From a checkpoint of a small text-conditioned image diffusion model.
Model: 18.1M parameters, arch unet, text encoder layers 12, text encoder activation swiglu, norm groupnorm, activation silu, widths [48, 48, 96].
Training: adamw at rate 0.0018, 9900 steps, batches of 128.
Rows from block 4 of the denoiser, named by matrix and row number. Each number is 128 + 32 x the weight over its row's rms, rounded and kept within 0 to 255. All counts start at 0. After the name is the row's rms in percent of the matrix's.
# emb: conditioning projection (model.mid.0.emb.weight, 192x256), inputs 128-255
emb.138 095 [116 151 129 161  98  74 121 137 161 107 112 106 110 157  73 153 138  57 122 111 153 145  86 107  84 151 137 158 150  97 102 117 207 154 178  90 161 148  74  82 105 135 127 114 118 145 174 105 107 112 118  65 100 154 125 129 153 110  84  95 134  70  91  99  56 124 100  92  88 138  89 119 120 103 143  81  74  92 146 188 149 153 200 100 122 160  94  90 111  79 179 101 129 128 115 141 143 103 132 118 130 144 100 111 151 118  83 104 154 137 210  91 131 137 195  91 142 119 138 113 118 188  86 154 153 137 160 128]
emb.139 090 [130 164 143 109 101  76 124 178  98  77  99 121  56 123  75 100 147 127 120 104  91 138 140 206 202 160 137 117 167  88 161 169 163 119 182  83 143 105  92  94 140 175 109 124 149 164 158  79 130 106 116 227 145 142  78 134  89 142  92 107  91 113  66 135 101 152 104 185 121  97 135 119 105  62 138  91  67 147 161 184 136  86 162 130 100 129  96 173  63  93 157 118 103 127 105 151 189 124 107 104 101 111 138 115 212  94 129 119 152 128 173  84  95 105 173 117 101 115 137 120 149 172 121 122 117 127 185 102]
emb.140 087 [147 146 152  99 162 160 147 103  93 119 109  99 111 122 138  70 134 150  92 104  65 104 220 195 191 144 142 101 121 143 131 122  61 109  72 116 121 123 136 132 118 129 148 139 138 145 107 140 119  71 121 206 135 139 126 135  80 164 159 129 164 151 104 110 125 142  97 157 166 111 143 112 112 130 125  94 142 165 131  87 124 103   0 191 145  52 120 167 130 126 100 146 108 117  83 105  75 196 149 170 161 154 108 180 179  80 146  97  99 133  92 170 146 113 127 127 126  87 143  78 116  95 112 160 122  75  76 104]
emb.141 091 [161 109 103 133 130 159 119  96  94  90 151 103 142  79 146 141  96 193 147  86  90 123 224 235 180 146  99 164 144 138 143 112 122  95  75 125 125 161 161 126 142 149 143 144 155 139 153 144 163 132 141 248 135 164  94 121 128 156  91 113 110 106 102 146 145 128 131 160 132 118 131 158 116  78 127 170  99 142 103  73 155 107  33 138 124 104 146 120  76 102 116 167  99  86  98 115  66 147 127 143  93 147 156 109 197 111 140 170 110 130  86 136 152  90  91 133 125 104 105  93 165  71 140  99 158  78 107 135]
emb.142 077 [157 199 138 125 158 106 167 103  96 127 144 139 140 109 101 157  80 179  83 154  90  80 162 179 219  88 128 151 139 129 115 161 162 138 140 168 149 110 113 115 109 182 101 121 135  87 169  86 135  72 101 222 134 166 110 119  67 115  97 122 148 127  94 134 122 163 108 179 155  86 142 125 179  91  94  81 102 101 119  72 106  78  98 141 129 130  79 101  67 153 144 161  98  91 125 144 107 110 119 134 164 109 102 103 202 156 127 108  95 126 134  95 104 151 134 152 151  89 103 118 187 129  99 161  95  91 172 117]
emb.143 073 [135 118 155 166  70 131  83 112 140 172 144 123 161 128  76 174 102 181  70  87 152 151 135 155 154 160 116 159 153 155 124 110  48 161 175 163 167 178 135  77 143 177 160 122 127 135 148 148 104  97 130 152 106 170 140  79 112 151 110  97 121  90 139 150  97 157  74 171  96 134 166 142 162  90 204 123 159 120 126 141 115  78  94 148 111 139 137 179  71  87 136 142  95 135 112 167 121 130 104 120 120 165 114  84 210  84 110 141 146 152 145 140 149  96 131 181 146 137 160 132 177 122  54 148 155 124 134 125]
emb.144 077 [142 163 103 159 179 175 136 124 104 121 137 136 116 173 160 112  98 156 108 133 145 154 115 125 114  94 136 102 152  87 127 116 169  75  55 120 138 103 105 186 128 144 111 175 117 156 105 150 193 164 156 172 112 137 194 101 131 128 120 101  86 129 134 112 153  88 195 121 137 176  99 155 139 175 104 123 103 125 173 130 111 190 122  97 175 140 156 121 155 160 133  77 211  76 122 158  73  94 154 195  84 153  87 184 119 187 133 143 142  92 132 126 134 131 141 114 166 105 165 126 175  67 162 147  96 151 101 112]
emb.145 071 [104 104  71  84 116 104 158 148 156 108  94 152 106 127  82 102 158 130 124 110  92 120 181 117 132 147 174 104 153 121 136 157 156 165  95 151  75 167 149 187 128 167 109 111 133 153 151 153 116 125 142 165 133  98 195 169 177 150 153 114 108 138 157 118 139 120 142 110 149 117  69 167 158  97  85 139 155  83 223 113  93 131 102 140 121  87 127 120 151 189 160 147 131 159 162 178 100 138 113 103 182 101 155 117 139 144  84 148 124 100 141 182 110 145  90  91 172 170 122  91  80 124  80 115  79 147  88 157]
emb.146 096 [ 89 120 110  97 132 180 148 137 125 195 115 166 159 152 185 137 116 130 142 134 192 105 100 102  68 145 106  94  82 140 118 136 105 132  65 137  99 179 114 139  94 118 175 128  90 110 106 178 114 143 171  59 137 135 139 128 147 135 161 199  99 148 197 189 148 139 151 147 154 130 199 212 144 187  90 176 153 152  87  55 153 177 108 115 183 104 164 127 148 168 123 105 149 112 174  88 131 180 130 148 102 113 169 139  61 135 102 131 146 107  94 188 108 149 126 147 173 139 161 118 146 101 185 156 140 168  62  89]
emb.147 092 [ 94 177 153 160  97 104 111 132 145 103 126 105 144 113 138 173 145  87 120 121 139 158 179 194 126 121 162 152 160 100 103 154 124 144 178 119 146 148 153 141 143 111 111 121 166 140 133  97 104 143 118 172 123 149  48  82  90 153 135 123 138  89 138 192 119 114  84 121 133 148 199 102 170 140 154 175 134 138   0 123 107 128 144 141 148 152 106  89  91 159  89 145  61 144 101  94 117 125 138 146 118  77 122 149 199 131 172  94 141 154 149  81 125  90 142 123  20  76 132 142 107 178 128 131 164  92 172 144]
emb.148 108 [146 152 108 142 172 191 108 139 120 166 109 179  80 134 154 124 155 115 161 196 142 146  49  89  37 121 134 128  98 167 107 126 119 148 130 155 103 139 152 115 153 111 143 143 145 106 111 162 170 202 153  42 109 104 181 136 194  95 180 155 104 135 174 108  99  97 148 111 161 131 132 176 163 179 124 140 134 106 164  97 109 163 142 160 144 142 211  98 160 110 158 135 218  87 174 133 137 121 145 131 131 154 156 129  62 177 106 121 160 144 130 174 125 147 123  96 179 219 171 107 132  72 151 126 152 191 103 131]
emb.149 090 [ 96 156 111 108 112 137 166 136 122  96 101  96 108  84 130 155 115 122 129 119 107 132 132  79 111 143 117 142 112 133 144  92 203  97 161 163 165  95 107 105  97  90  46 155 139  85 153  97 103 113  87  80 157  90  43 148  60 103  83 104 106  73  72 132  83 112 111 138  86  89 163  72 119  92 118 158  82 160  68 151  98 158 180  60 121 175 106 145 114 147 122  99 121 135  98 120 138 128 101 155  89 129 160  98  98 154  70 113 135 136 197 135 175  87 171 116  61 127 130 154  81 202  90 131 106 150 174 157]
emb.150 087 [122  96 159 127 149 140  85 133 122 185 167 183 163 133 184 137 123 124 126 174 163 152 165 167 160 129 117  91 120 131 119 106 158  82  41 106 114 160 158 169  98 111 191 136 150 124 118 149 120 186 151 143 127  94 192 148 145  94 127 150 166 176 137 155 171 148 131 148 139 154 108 174 119 143 108 107 106 111 175  36 157 148  20 198 127  98 162 130 144 126 193  92 178  87 145  88  93 169 144 158  93 141 152 176 171 119 155 155 117 134 125 167 117 192  74 133 193 147 140 132 158  83 137  94 124 181 114  93]
emb.151 077 [129 114 141 162 159 132 126  93 101  64 109 112 135 106 181 130 197 177  89  93 182 130 101 160 129 123 126 106 155 125 133  75 221 129 148 107 113 161 111 125 116 122  38  96 127 149 142 170 106  96  70 133 106  78 135 100 116 120 110 177 114 100 154 148 152  70 125 182 162 133  71 116  92 141 125 156 142 185 132 154  96 113 184  97 108  87 162 106 110 145 124 111 129  88 137 150  59 137 163 170  95  98 162 151  88  84  90 108  96 154 143 153 104  90 132 162 103 122 157 167 134  90 168 145 130 176 126 132]
emb.152 077 [129 102 168 138  83 140 109 139  79 133  81 156  84 129 133 160  89  97 175 145 119 117 105 134  86 175 150 129 112 127 162  96 211 126 178 125 102 122 146 105  89 126 159 121 110 115 136  73 155  98 159 120 167 124 188 159 193 135 113 125 136  97 113  78  91  96 180 158 168 162  83 123 160 103 132 115 159 133 208 170  94 105 193 130  91 112  88  97 176 153 133 157 165 127 110 174 185 134  97 116  99 131 114 154 144 126 160 141 153  99 156 126 118 105 167 106 216 159 172 112  98 104 154 150 138 161 176 193]
emb.153 075 [107 130 141  94 145 149  77 144 102 138  96 168  82 126 155 128 113 140 153 136 175 117 103 162 179  96 153  77 117 174  77 135 129 166  75 120 131 102 139 106 100 152 174 134 134  66 159 147 108 100 133 194 168 159 132 118 153 134 139 117  82 173 170  99 149 158 122 156 167 111  92 142 138 160  79 116 109 104 180  61 121 156 108 191 187  83 192 135 155 194 151 157 197  97 119 121 130  88 159 120 142 146 134 138  98 106 114 138 129 125 143  98 173 142 119 136 204 140  91 148 160  35 141  94  95 149 146 132]
emb.154 086 [ 90  92  73  79 115 132 129 130 133  88 112 110 151 127  72 145 125 101  98 151 132 102 107  56 153 140 154  96 129 115 171 152  80  93 143 139 143 159 141 131 103 133 119  76 119 113 143  87 130 113 111  65 133  93 137 115 148 118 101  88  64 130  86  93  73  77  80  76 162 154  64 157 142  96 162 129 152  86 181 168 132 128 166 164 156 111  90  64 132 103 166 125 158 121 144 188 167 138 132  77  90  82 135 106 115 115  84 145 114 159 168 124 153 125 111 123 186 122 136 159 102 178 109 180 114 134 101  78]
emb.155 075 [122 157 129 176 178 169 148 115 185 174 161 123 190 126 176 130  88 151 137 158 155  88 161 127 110 136 127  68  97 130 135 113 145  90  82 120 153  93 171 172  96 163 108 129 132 146  83 159 165 186 147 151 127 151 109  95 100 107 168 139 143 184 159 138 195 153 140 160 175  77 151 110 155 122  91 182 181 158 158  96 132 158  70  95 134 117 165 126 187 137 115 118  78  79 188 101 121 185 130 117 113 150 126 199 163 164 115  98 180 142 103 136  96 144  83 147 138 164 132 106 131  61 206 145 161 113 104  71]
emb.156 094 [147 138 142 113 175 162 118 146 124 116 117 110 128 128 196 139 166 177 121 130 141 121 202 184 138 141 161 127  91 108 124  61 142 120  49 147  72 116 176 175 115 159 177 103 142 130 138 129 132 140 102 166  87 144 104 116 139 126 178 156 162 157 147 178 188 150 152 165 101  75 140 107  98 144  94 159 151 113 131   3  97 121  32 123 109 122 128 162 154 136 106 138 125 142 118 101  92 183 151 117 113 116 122 152 172 119 132 139 128  79 124 168 110 117  61 154 101 133 133 113 140  84 147 130 133 126 148 153]
emb.157 072 [139  88 128 141 150 194 145 166 165 101 110 127 170  94 133 163 154 192 140 132 114 105 132 179 157 124 125 110  64 114 125 141  97 125  58 146 123 169 123 131 123 150 123 129 161 101 107 206 107 132  96 216 159 131 180 158 133  98 139 157 108 157 123 124 140 116 128 147 151  88 102 179 115 148  52 170 102 193 111 121 136  98  92 214  91 134 133 130 117 158  95 103 120 151 186  91  83 196 141 139 134  93 168 167 143 116 138 117 156 162 128 119 101 150  81 156 153 149 173 161 156  90 178 176 176 116 123  85]
emb.158 067 [169  93  97 131 124 133 130 166 116 125  99 166  95  96 130 146  79 168  81 182 106 176 142 127  86 142 128 157  91 142  88 161 153  92 146 126 127  84 192 143 130  55  91 109 125 118  80 131 160 104 150  52 109 115 149 122 175 123 155 155 164 194 177 101 176 121 147 138 111 103 178 186 153 183 100 133 128 117 169 100 146  96  82 163 132  73 157 168 134  91 120 129  75  54 186  78 163 149 188  87  77 176 185 131  69 138 151  90 139 161 102 163 136 140 149 186 120 112 133 103 109 126 117 128 166 161 109 141]
emb.159 090 [116 123  99 141  53 110 125 127  88 115 122  84  81 109  75 159 160 110 127  90  85 114 161 137 183 126 150 175 120 123 110 133 103 166 148  86 128 141 104 130 106 112 153 105 103  99 148  65  87  90 117 176 123 143 105 155 115 160 102  81 150 109  77 126 127 101  60 144  84 162 120 105  99  67 111 103 110 127  75 127 114 105 106 121  84 140  62 125  67  72  73 153  81 105  78 147 167 160 144 107 167 120 117 103 156 119 164  93 101 127 171 125 126 104 182 117  68  73 114 117 162 201 123  83 146  75 151 168]
emb.160 084 [135 148 102  99 114  79 116 121 113 147  88  97 104  71  55 124 140 114 124 109  67 152 141 175 216  96 118 108 127 138 136 144  83 174 164 101 148 113 131 121  94 114 136 120 153 149 175 131 120  94  79 176 129 108  82 149 128 110  85  62  94  60  77 142  55 150  93 149  81 146  92  85 120 120 168 119 121  67  96 146 160  89 126 108 107 125  77 100  80 140 133 131 159 121 100 146 132  98 119  97  98 120 104 101 165  89 109  86 107 166 192  91 139  80 191 154 128 105 124 180 104 150 125 152 116  82 120 155]
emb.161 084 [116 130 141 136 117  95 137  98 110 160 129  58 124 120  66 140 104 128 156  78 115 163 157 110 159 166 133 175 158 120 159 138  77 116 187  95 150 149  72  98 151 100 169 109 142 142 136  89 159 136 134 163 140 146  86 116 117 127 116 145 123  98  93 148 132 133  57 123 138 166 138 151 124 103 152 109 113 159  67 122 107  73 159 181 121 157 128  97  50 140  96 120  55 107  61 123 139 123  91  59  65  90 120  94 139 109 145 126 112 134 142 137 123 123 212 131 113  58 112 138 115 188  46 158 128  85 146 141]
emb.162 089 [136 175 156 147 113 124 171 163 156 183 111 175 103 130 117 188 126  81 172 148 132 178  89 118 126 133  86 121 109 151 146 114 104 128 164 150 124 125 139 142 114  83 191 129  94 128 144 169  95 165 198 130 123 137 196 105 176 145 126  74  75  95 150  80  85 108 141  79 116 172 102 164 154 164 115 108 159 129 160 174 117 109 178 180 120 120 137 143 126 105 225 126 209 124 162 157 147  83 131 110 101 117 135  85  90 123 112 132 162 175 142 132 139 135 163 127 187 159 151 155 147 124 113 123 116 146 134 114]
emb.163 093 [106 130 149 151 106  61 138 172 138  98  93  98  88  86  65 144 146  79 114  90  78 140 197 186 153 105 101 160 140 101 101 126 115 104 150 128  89 112  97  95  96 156 157  79 113 145  97  80 114  91  97 131 117 140 114 158 125 149 122  93 105 101 133 126 120 146 128  98 123 178 107 161 179  80 158 109 102 156 122 131 155  94 139 138 130 115 128 122  66  73 128 102 172 139 127 186 189 126  66  96 110 133 149 109 182 150 151 134 146 145 198 123 129 120 172 117 182 127 122 144 113 193  97 147  94  84 170 144]
emb.164 085 [119 108 157 142  63 115 135  94 137  90  60 131  86 131  92 179 125  78 121  73 129 127 120 112 112 124 176 134 131  68 131 140 172 113 171 133 141  92 119  79  88 128  81  95  92 114 151  81 140 109 107 119 124 119 139  90 145 133  98  63 150  79 106  64 107 126 130 101  98 114 111  81 131  80 185  89 122 108 132 171 106  91 234  98  81 174  58 138 123 142 138 119 177 156 127 126 131  74  83 113 103 149  88 129 113 110 138  74 139 136 190 135 134 131 176  91 168 146 115 160  95 166  61 105 152 140 156 150]
emb.165 081 [161 116 152 115 119 164 116 131  81 120 126 186 138 146 182 156 131 139 137 160 189 165 144 172 121 154 125 111 118 137 153  81 177 154 151 101 108 138 145 181 116 103  73 164 105 174 105 163 158 138 183 153 121 125 181 112 145  63 162 116 135 181 149 125 193 120 171 152 160 104 120 105 168 156 101 179  88 169 185  92 110 148 191  91 147 143 148 131 154 144 169 124 189 118 134  75 133 104  93 151  91 114 165 135 130 175 136 171 155  79 174 150 134 157 150 115 193 169 135 151 112  46 196 138 183 140 140 122]
emb.166 091 [174 130 125 114  91 128 173 145 157  75 122  96  63 119 103 105  89 137  91 124 127 179 110 154 149 147 177 105 145  68 149  68 218 133 156 139 102 101 143 134 113 192  97 151  90 122 168 101 126 107  93 122 149 113  94 168 135 126 101  75 109  80  64  96  62  95  65 164  89 125 100  91 133 124 163  54 105 131 180 193 109 131 160 126 102 154  68 141 118  77 125  96 182 109 128 102 151 106 114 132 165 137 116  75 164  99 132  95  90 143 188  97 116  74 161 118 179 117 123 148 123 184  63 104 109 110 172 143]
emb.167 091 [115 145 103 161 152 143 149  87 115 129 137 140 192 157 164 118 109 141 114 188 143  90  74 128 114 172 109  80  92 130 123 114 142 117  81 137 129 163 155 118 148  87 118 112 129  82 113 162 121 141 111  75 155  98 172 129 154 110 179 185  99 176 191 186 158 146 177 139 160 110 126 160 134 165 121 167 134 145 135  21 119 174 122 105 118 120 153 118 138 134 137  98 103  82 215  73  95 156 133  95 135 144 115 162 111 120  89 112 148  77  85 175 122 161  61 136 134 158 128 132 173  91 189 137 141 136  67  86]
emb.168 079 [143 107 119 155  90 113 130 150 103 176 164 158  84  69  87 159 104 129  77 133 167 144 180 168 111 175 113 136 136  64 170 118 139 106 127 151 150 107  71  72 114 123 171  96 161 166 181 125  83 180 180 129 109 153 174  89 151 108  97 111 128 144  97 137 106 108  91 105 100 138 169 126  95 131 156 133 106 106 115 119 150 100 136 111 118 137 160 129 133  77 199 121 127 149 172 159 111  86  92  69 122 114  94 135 152 114 182  86 148 139 131 119 122 133 170 126 136  91 138 114 137 130 141 110 167 109 137 185]
emb.169 095 [138 131 116 116 184 129 120  99 117 148 139 127 188 101 181 125 109 172 137 159 120 104 146 178 157  91 119 128 108 121 121 113 137 104  90 149 126 131 123 123 142 160 154 173 108 150 102 154 147 172 142 165 122 168  91 138 137 119 163 210 141 146 141 166 238 142 148 125 142 123 153 123 106 181  68 184 114 140 106   6 160 134  99 107 118  69 160 132 160 114 119 101  76 147 170  69  55 139 116 164 142 116 147 133 166 133 133 175 164  92 127 162 134 145 111 152  64 152 108 108 170  68 142 170 164 125 121 153]
emb.170 087 [104 141 158 143 157 159 127 117 145 115 106 156 141 122 160  97  94 157 124 169  95 124 145 202 213 119 100 117  92 181 104 131  83 104  61 159 119 115 148 140 141 121 161 181 155 106  79 136 145 113 166 197  93 140 131 163 126  89 146 151 103 161 116 158 176  91  91 141 165 137 116 115 149 134  60 122 147 117 145  77 157 150  19 178 129  77 125 153 103 154  96 172 145  93 117 140 107 161  88 162 114 129 110 124 151 162 141 140 157 142  86 164 107 139 107 173 106 130 159 110 118  58 146 167 122 103 100 157]
emb.171 074 [163 153 118 112 102 107 112 148 170 127 162 159  84  93 148  90  95 142 108  89 157 139 166 220 149 145 162 113  99 197 135 115 178 160 128 162 162  94 102  95 122 192  53 173 118 113 121 144 149 103  81 147 105 127  79 115 127 126 121 143 140 122 128 127 116 146 116  88 147  96 109 137 111 101 149 187 114 180 149 142 144 135 111  68 100 151  73 143 181 154 138 140 126  91 131  95 148 175 122 137 142 172 132 143 114 174 171 179 186 100  80 149 161 134  80 123  99  96 128  84 156 149 138 144 119 162 119 161]
emb.172 070 [ 91 140 154 151 150  70 148 133 102 151 108 114 142 149  58 104 156 116 160 149 134  83 209 255 163 104  81 167 142 118 108 103 133 162  97  83  77  82 121 147  92 130 136 154 131 125 155 138 142 129 154 185 146 108 148 192 102  93  81 142 111 107 115  83 115 115  73 156 104  99 102 132 128  87  79  73 115 105 129 159 169 137 114 157 103  72  81 125  73 153 101 111 165 158 157 129 103  97  94 137 121 114  89 139 207 159 130 130 108 150 134  99 118  87 182 170 184  65  77 125 154 162 129 110 144  92 159  99]
emb.173 077 [141 166 135 115 202 161 170  55 165 178 149 157 154 154 139 125 179 115  97 178 160 139 104 144 128 109 121 110 156 138 136 101 144 119  83 130 169 152 129 140  93 155 179  92 117 100  88 142 168 169 159 110 114 124 114 118 130  72 126 177 136 111 162 169 157  47 145  95 142 139 130 188 101 145 106 164 105 137  91  80 132 136 115 177 103 109 168 178 116 136 137 143 112  78 127  99  83 131 134 101  80 139 141 168 127 151 163 125 134 133 155 143 128 146 118 107  90 102 114  85 162  69 188 163 130 172  70 105]
emb.174 074 [130  92 120 116 123  98 102 116 172 168 179 139 168 164 114 122  84  91 153 124 128  77  92  79 139 118 169 103  75 131  97 142 109 130  73 143 122 137 110 107  77 129 230 138 155 152 145 160 121 190 164  89 183 121 154 118 196 138 152 142 112 132 190 175 157 154 161 122  88  94 130 162 136 173  75 106 153 143 118 128 142 177  82 171 192  83 151 151 122  99 190 110 117  96 158 149 122  99 103 117 143 123  94 174 104 172 124 146 123  94 132 198  97 146 137 118 169 127 172 107 159 126 172 109 124 171  98 103]
emb.175 089 [114 137 113 121 163 139 140 125 107 136 110 188 126 150 194 136  95 160 160 195 165 145  67  91 111 121 170 118 102 119 134 107 133  88  84 146 109 159 113 123 104 142 209 129  99 157 160 186 144 170 155 146 163 137 153 136 180 110 189 150 140 183 202 155 171 107 180 162 158 157 148 157 150 133 141 125 136 162 143  68 110 199 121 162 155  79 193 166 142 174 171 141 159  85 178  96 124 143  97 179  80 116 128 178  92 158 160 139 185  93  83 163 120 141 111 108 138 125 143 113 127  48 183 160 159 145  77  95]
emb.176 094 [ 85 103 114  89 131 162  94 113 104 178 142 117 129 150 130 157 121  81 129 121 162 162  41  29  76 113  96 151 142 159 111 149 157  96 169 109 164 166 156 106 121  95 175 112 153 118 154 160 129 173 142  29 156 136 179 108 158 122 100 150 153  93 158 142 115 141  99 107 106 126  93 126 129 129 163 137 125 121 195 167 118 110 135 128 135 165 118 154 153 163 177 153 214 125 108 158 186  86 113 118 113 149 155 116  72 173 126 107 142 150 165 137 163 130 164  80 169 159 169 169  94 110 136 130 123 181 114 121]
emb.177 084 [ 91 161  82  95 133 135 140 122 134 124 105 162 121 132  91 136 149 136  85 132 154 120  83  26  69 171 144 133 173 173 160 139  56 152 152 162 127 131 141  97  98  37  91  81 102 116 152 163 156 154 153  28 163 109 183 136 186 156 147 102 131  96 130 125 152 147 171 135 101 152 158 179 138 169 130 131 153  85 127 187 118 119 144 138 161 181 111 133 118 165 194 108 195 184 152 136 125  91 183 138 137 130 120  94  35 147  79 121 157 136  98 179 129 131 145  77 118 175 124 127 101 129 104  84 119 166 124  61]
emb.178 080 [107 141 146 144 129 136 123 175 115 137 136 110 144  90 178  91 135 121  86  78  71 132 213 209 200 146  87 125 156  98  98 195  90 138 136 130 107 130 156 140  87 148 136 142 127 163  84 105 107  66  58 190 139 108  98 178  99 123 120 102 103 146 111 150 176 156  73 158 142 153 129 147 131  79  80 154 153 158 117  64 146  93  59 110 122 128 159 127  94 115  49  96 101 101  86 134 140 110 117 140 171 177 112 133 191 126 177 125  87 114 125 158 166 116  50 210 100 100 104 176 133  84 152 111 147 152 147 147]
emb.179 067 [107  95 156  81 153 147  77 173 150 159 107 166 143 156 146 125  82 169 121 125 174 165  89  87 115 142  73 152  95 145 115 107 157 151  54 118  99 140 162 103 141 159 130  78 117 148 145 164 138 151 179  97 155  74 164 155 149 111 102  98  73 178 132  94  98 125 136  93 158 143 123 138 159 113 126 148 195 139 178  62  75 180 123 158 133 146 152 119  99 148 179 148 111  87 130 172 133 114  99 113 151 154 118  95  81 141 104 103 112  89  86 178 176 122  96 152 135 177 141 151 181 111 105 150 121 152 145 155]
emb.180 097 [180  86 155 133 142 168 125 136 115 117 120 107 143  90 124 128 115 170 116  96  86  92 174 223 157  99 101  89 133 126 142 106 169 106  71 141  88  83 153 156 154 129 111 192 112  89  99  96 161 100 130 198 100 133  86  94 145 149 118 132 115 112 100 182 207 118 117 170 145  90 128  92 112 146 135 159 104 131  69  62 115 129  45 107 134 138 128 135 140 117  85 151  71 129 100 108  75 135 145 168 144 169 111 153 193 168 137 170 130  99  76 131  86 144  83 170  83  66 135  99 173  76 147 145 104 123 152 165]
emb.181 070 [175  98 136 103 135 118  99 146 145 170 146 186  66 132  94 107  99 168  94 121 130 147 125 242 208  97 131 157 153 107 150  81 205  94  97 127 109 105 105 113 134 134 160 114 140 173 122 164 154  96 115 227 106 149 152  76 169  87 122 146 125 121  86 111 182 125 182  85 157 138 109 119  96 135  89 131 124  98 168 110 150 153 137 120 135 155 146 115 154 150 117  92 186 143 165  61  98 170 173 117 140 137 146 130 224 132 189 103 147  95 129 127 146 117 102 143 117 146  87 172 132  32 104 173 164 127  99 148]
emb.182 075 [119 104 112 101 128  84 113 161 174 123  94 164  75 153 114 104  94 105 180  72 161 160 135 203 144 174 110 183 151 121 157 127 171 162 156 117 104 110 133 124 145 133 128 100  92 153 151 132 152 131 120 138 118 151  88  96 157 128 132  86 131  45 111 142 135 140  90  97  95 169  57 120 158  70 140 118  77 146 144 146 106 133 226  62 103 147 137 122 120 126 154 100 164 170  97 114 206 103 139 133 100 140 106  67 137 183 175 149 161 138 146  69 128 117 126  85 187 119 134 179 111 127 109 112 127 162 161 151]
emb.183 085 [132 158 136 147 151 119 120 134  88 153  99 125 171 101 153 124 103 148 146 166 114 153 190 166 134 115 103 156 108 147 117 163 111 117  68 112  84 123 141 149 164 169 179 178 102 146 130 125 112 168 149 208 116 133 180 131 181  94 191 112  95 139 112 110 200 122 131 167 128 108 118 144 151 146  77 152 124 164 153  45 104 129  80 105 167 139 157 127 107 131 170 101 154 116 116  98  52 148 161 184 131 147 114 128 141 157 151 104 144 124  86 150  87 184 142 134 137 178 146  97 145  62 135 108  92 180 101 151]
emb.184 092 [138 121 157 146 157 125 109 102  90 158 101 147 122 129 147 128 127 179 126 166 156 106 109 186 130 147 123  73 109 150 126 149 117  97  40 150  90  96 126 129 109 113 169 126 104 134 126 180 159 171 181 136  92 107 158  96 196 103 146 109 131 119 122 153 207 159 176 107 153  98 128 183 151 177  87 156 164 161 189  68 144 165 106 125 183 137 153 120 124 167 181 107 158 137 138 126  84 160 155 139 109 122 146 185 122 129 116 150 169 126  95 172 152 123 140 123 164 163 150  78 135  85 154 143 164 180 137 139]
emb.185 070 [146  94 154 156 180 104 137 135  72 127 183 114 155  67 180 125  99 147 144 141 154 166 180 188 163  75  75 101 151  96 125 176 158  68 122 137 139 122  96 148 119 128  91 197 165  97 131 130 166 168 135 158 127 107 109 104 120 139  84 158 139 138  89 196 207 167 151 166 163  95 130 118 121 106 147 138 119 197 132 116 123 180  65 112 135 173 104 146 109  81 145 130 133 123 145 129  90 151 120 118 156 111  90 135 184  96 146 163  87  94 163 131 108 108 185 133  92  76 101 132 128  54 140 164 155  79 125 143]
emb.186 078 [167 171 108 172 156 179  72 132 111 138 138 114 133 119 131 161 120 196 138 131 129 140 169 207 136 136 161 106 130 115 115 126 159 110  92 117  76  92 137 188 128 110 144 117 168  93 135 151 160 161 136 157  90 154 140  69 172  99 144 181  88 146 121 189 206 103 191 107 118 111 159 145 116 183  77 147 107 135 141  75 118 137 148 126 141 161 136 137 146 114 122 152  99 127 161 109 124 185 128 156 140 155 113 118 177 163 129 130 118  85 104 163  96 123 159 126  94 130  87 106 160  52 123 110 182 133 150 123]
emb.187 109 [107 133 134 130 186 175  99 112 112 125 139 180 110 165 118 109 133 131 167 176 103  92 134 146 169 145 120  72  87 130  91 137  99  91  60 125 101 142 116 145 129  89 186 134 138  79 113 159 125 129 206 163 118  98 206 120 177 109 125 102  86 150 125  89  88 123 118  75 154 116  89 200 154 127 123  98 162 108 189 106 137 125 107 143 135 112 164 131 100 159 169 152 176 122 158 176 108 123 141 158 108  97 172 172 111 161 140 138 117 136 123 155 117 184 101 131 203 158 112  81 134 106  96 165 101 160  91 126]
emb.188 081 [149 178 103 139 144 175 160 124 116 134 165 108 143 128 134 136 123 128  84 142 125  96 189 191 155  88 133  84  99  75 126 125 116 126  75 117 145 172 138 127 142 170 126 175 182 108 167 106 128  91 162 185 161 179 153 138  92 109 135 128 111 121  99 195 122 148  91 138  84 139 169 135 120 127 132 110 110  79 122  53 172 105  62 164 118 100 155 124 127 110  77 149  54 110 152 107  44 131 161 159 103  95 112 110 212 102 124 115 116  47  76 141 155 119  84 130 125  70 125 147 118 127 100  88 145 109 143  93]
emb.189 067 [119 141 148 172 100 156 121 176  82 151 151 148 114 170  71 173 112  97 100 143 102 170 130 177 177 135 109 118 168 149  86 123 174 105 118 162 169  91 112 166 124 130 165 167 128 159 120 154  82 147 127 208 163 128 121 132 147 102 113 116 141 131 136 127  82 108  79 135 116  85  77 155 135 145 132 104 153 139 211 136 150  76 107 114  86 117 159  80  94 140 195 159 189  93  88 149 111 103  96 115 130 118 135  71 164 146 158 158  93 151 134 161  57 164 107 166 199  94 105 175 113 108 136 143 128 113 185 145]
emb.190 080 [167 158 146 134 188 106 137 144 133 166 112 130 163 146 182 142 106 188 162 112 106 136 191 161 134 179 104  89  82 155  97 103  79 117  45 114 122 106 117 148  95 110 113 135 150 134  93 163 105 155 177 164 135 152 135 139 159  90 143 153 144 169 176 111 217 173 106 125 150  90 151 131 120 110 132 108 185 122 152  21 102 155  58 142 167 131 167 105 137 108  95 137 187 151 157 127  76 116 111 145 151 164 103 118 192 105 114  97 151 132  59  84 121 158 126 108 131 127 137 112 161  65 152 128 119 147 107 166]
emb.191 067 [ 69 127  91 115 116 141  95 198  79 123 144  69 112  69 111 133  96 142 162 106 139 131 196 176 149  95  88 128 134 158 101 119 157 101 139 163 175 126 163  68 112 108 152  77 152  67 128  90  99 132 146 173 155 145 127 161 112 164 109 126 139  64 120 144 152 139 144 111 180 105 139 131 183 131 137 106 109 173 108 139 109 105 120  95  95 103 125 178  89 117  58  97 102 103 114 150 109  99  90 131 119 151 138 123 176 126 156  93 163  96 122 120  86 111 105 165  98 100 103  82 121 175 171 135 146 106 117 164]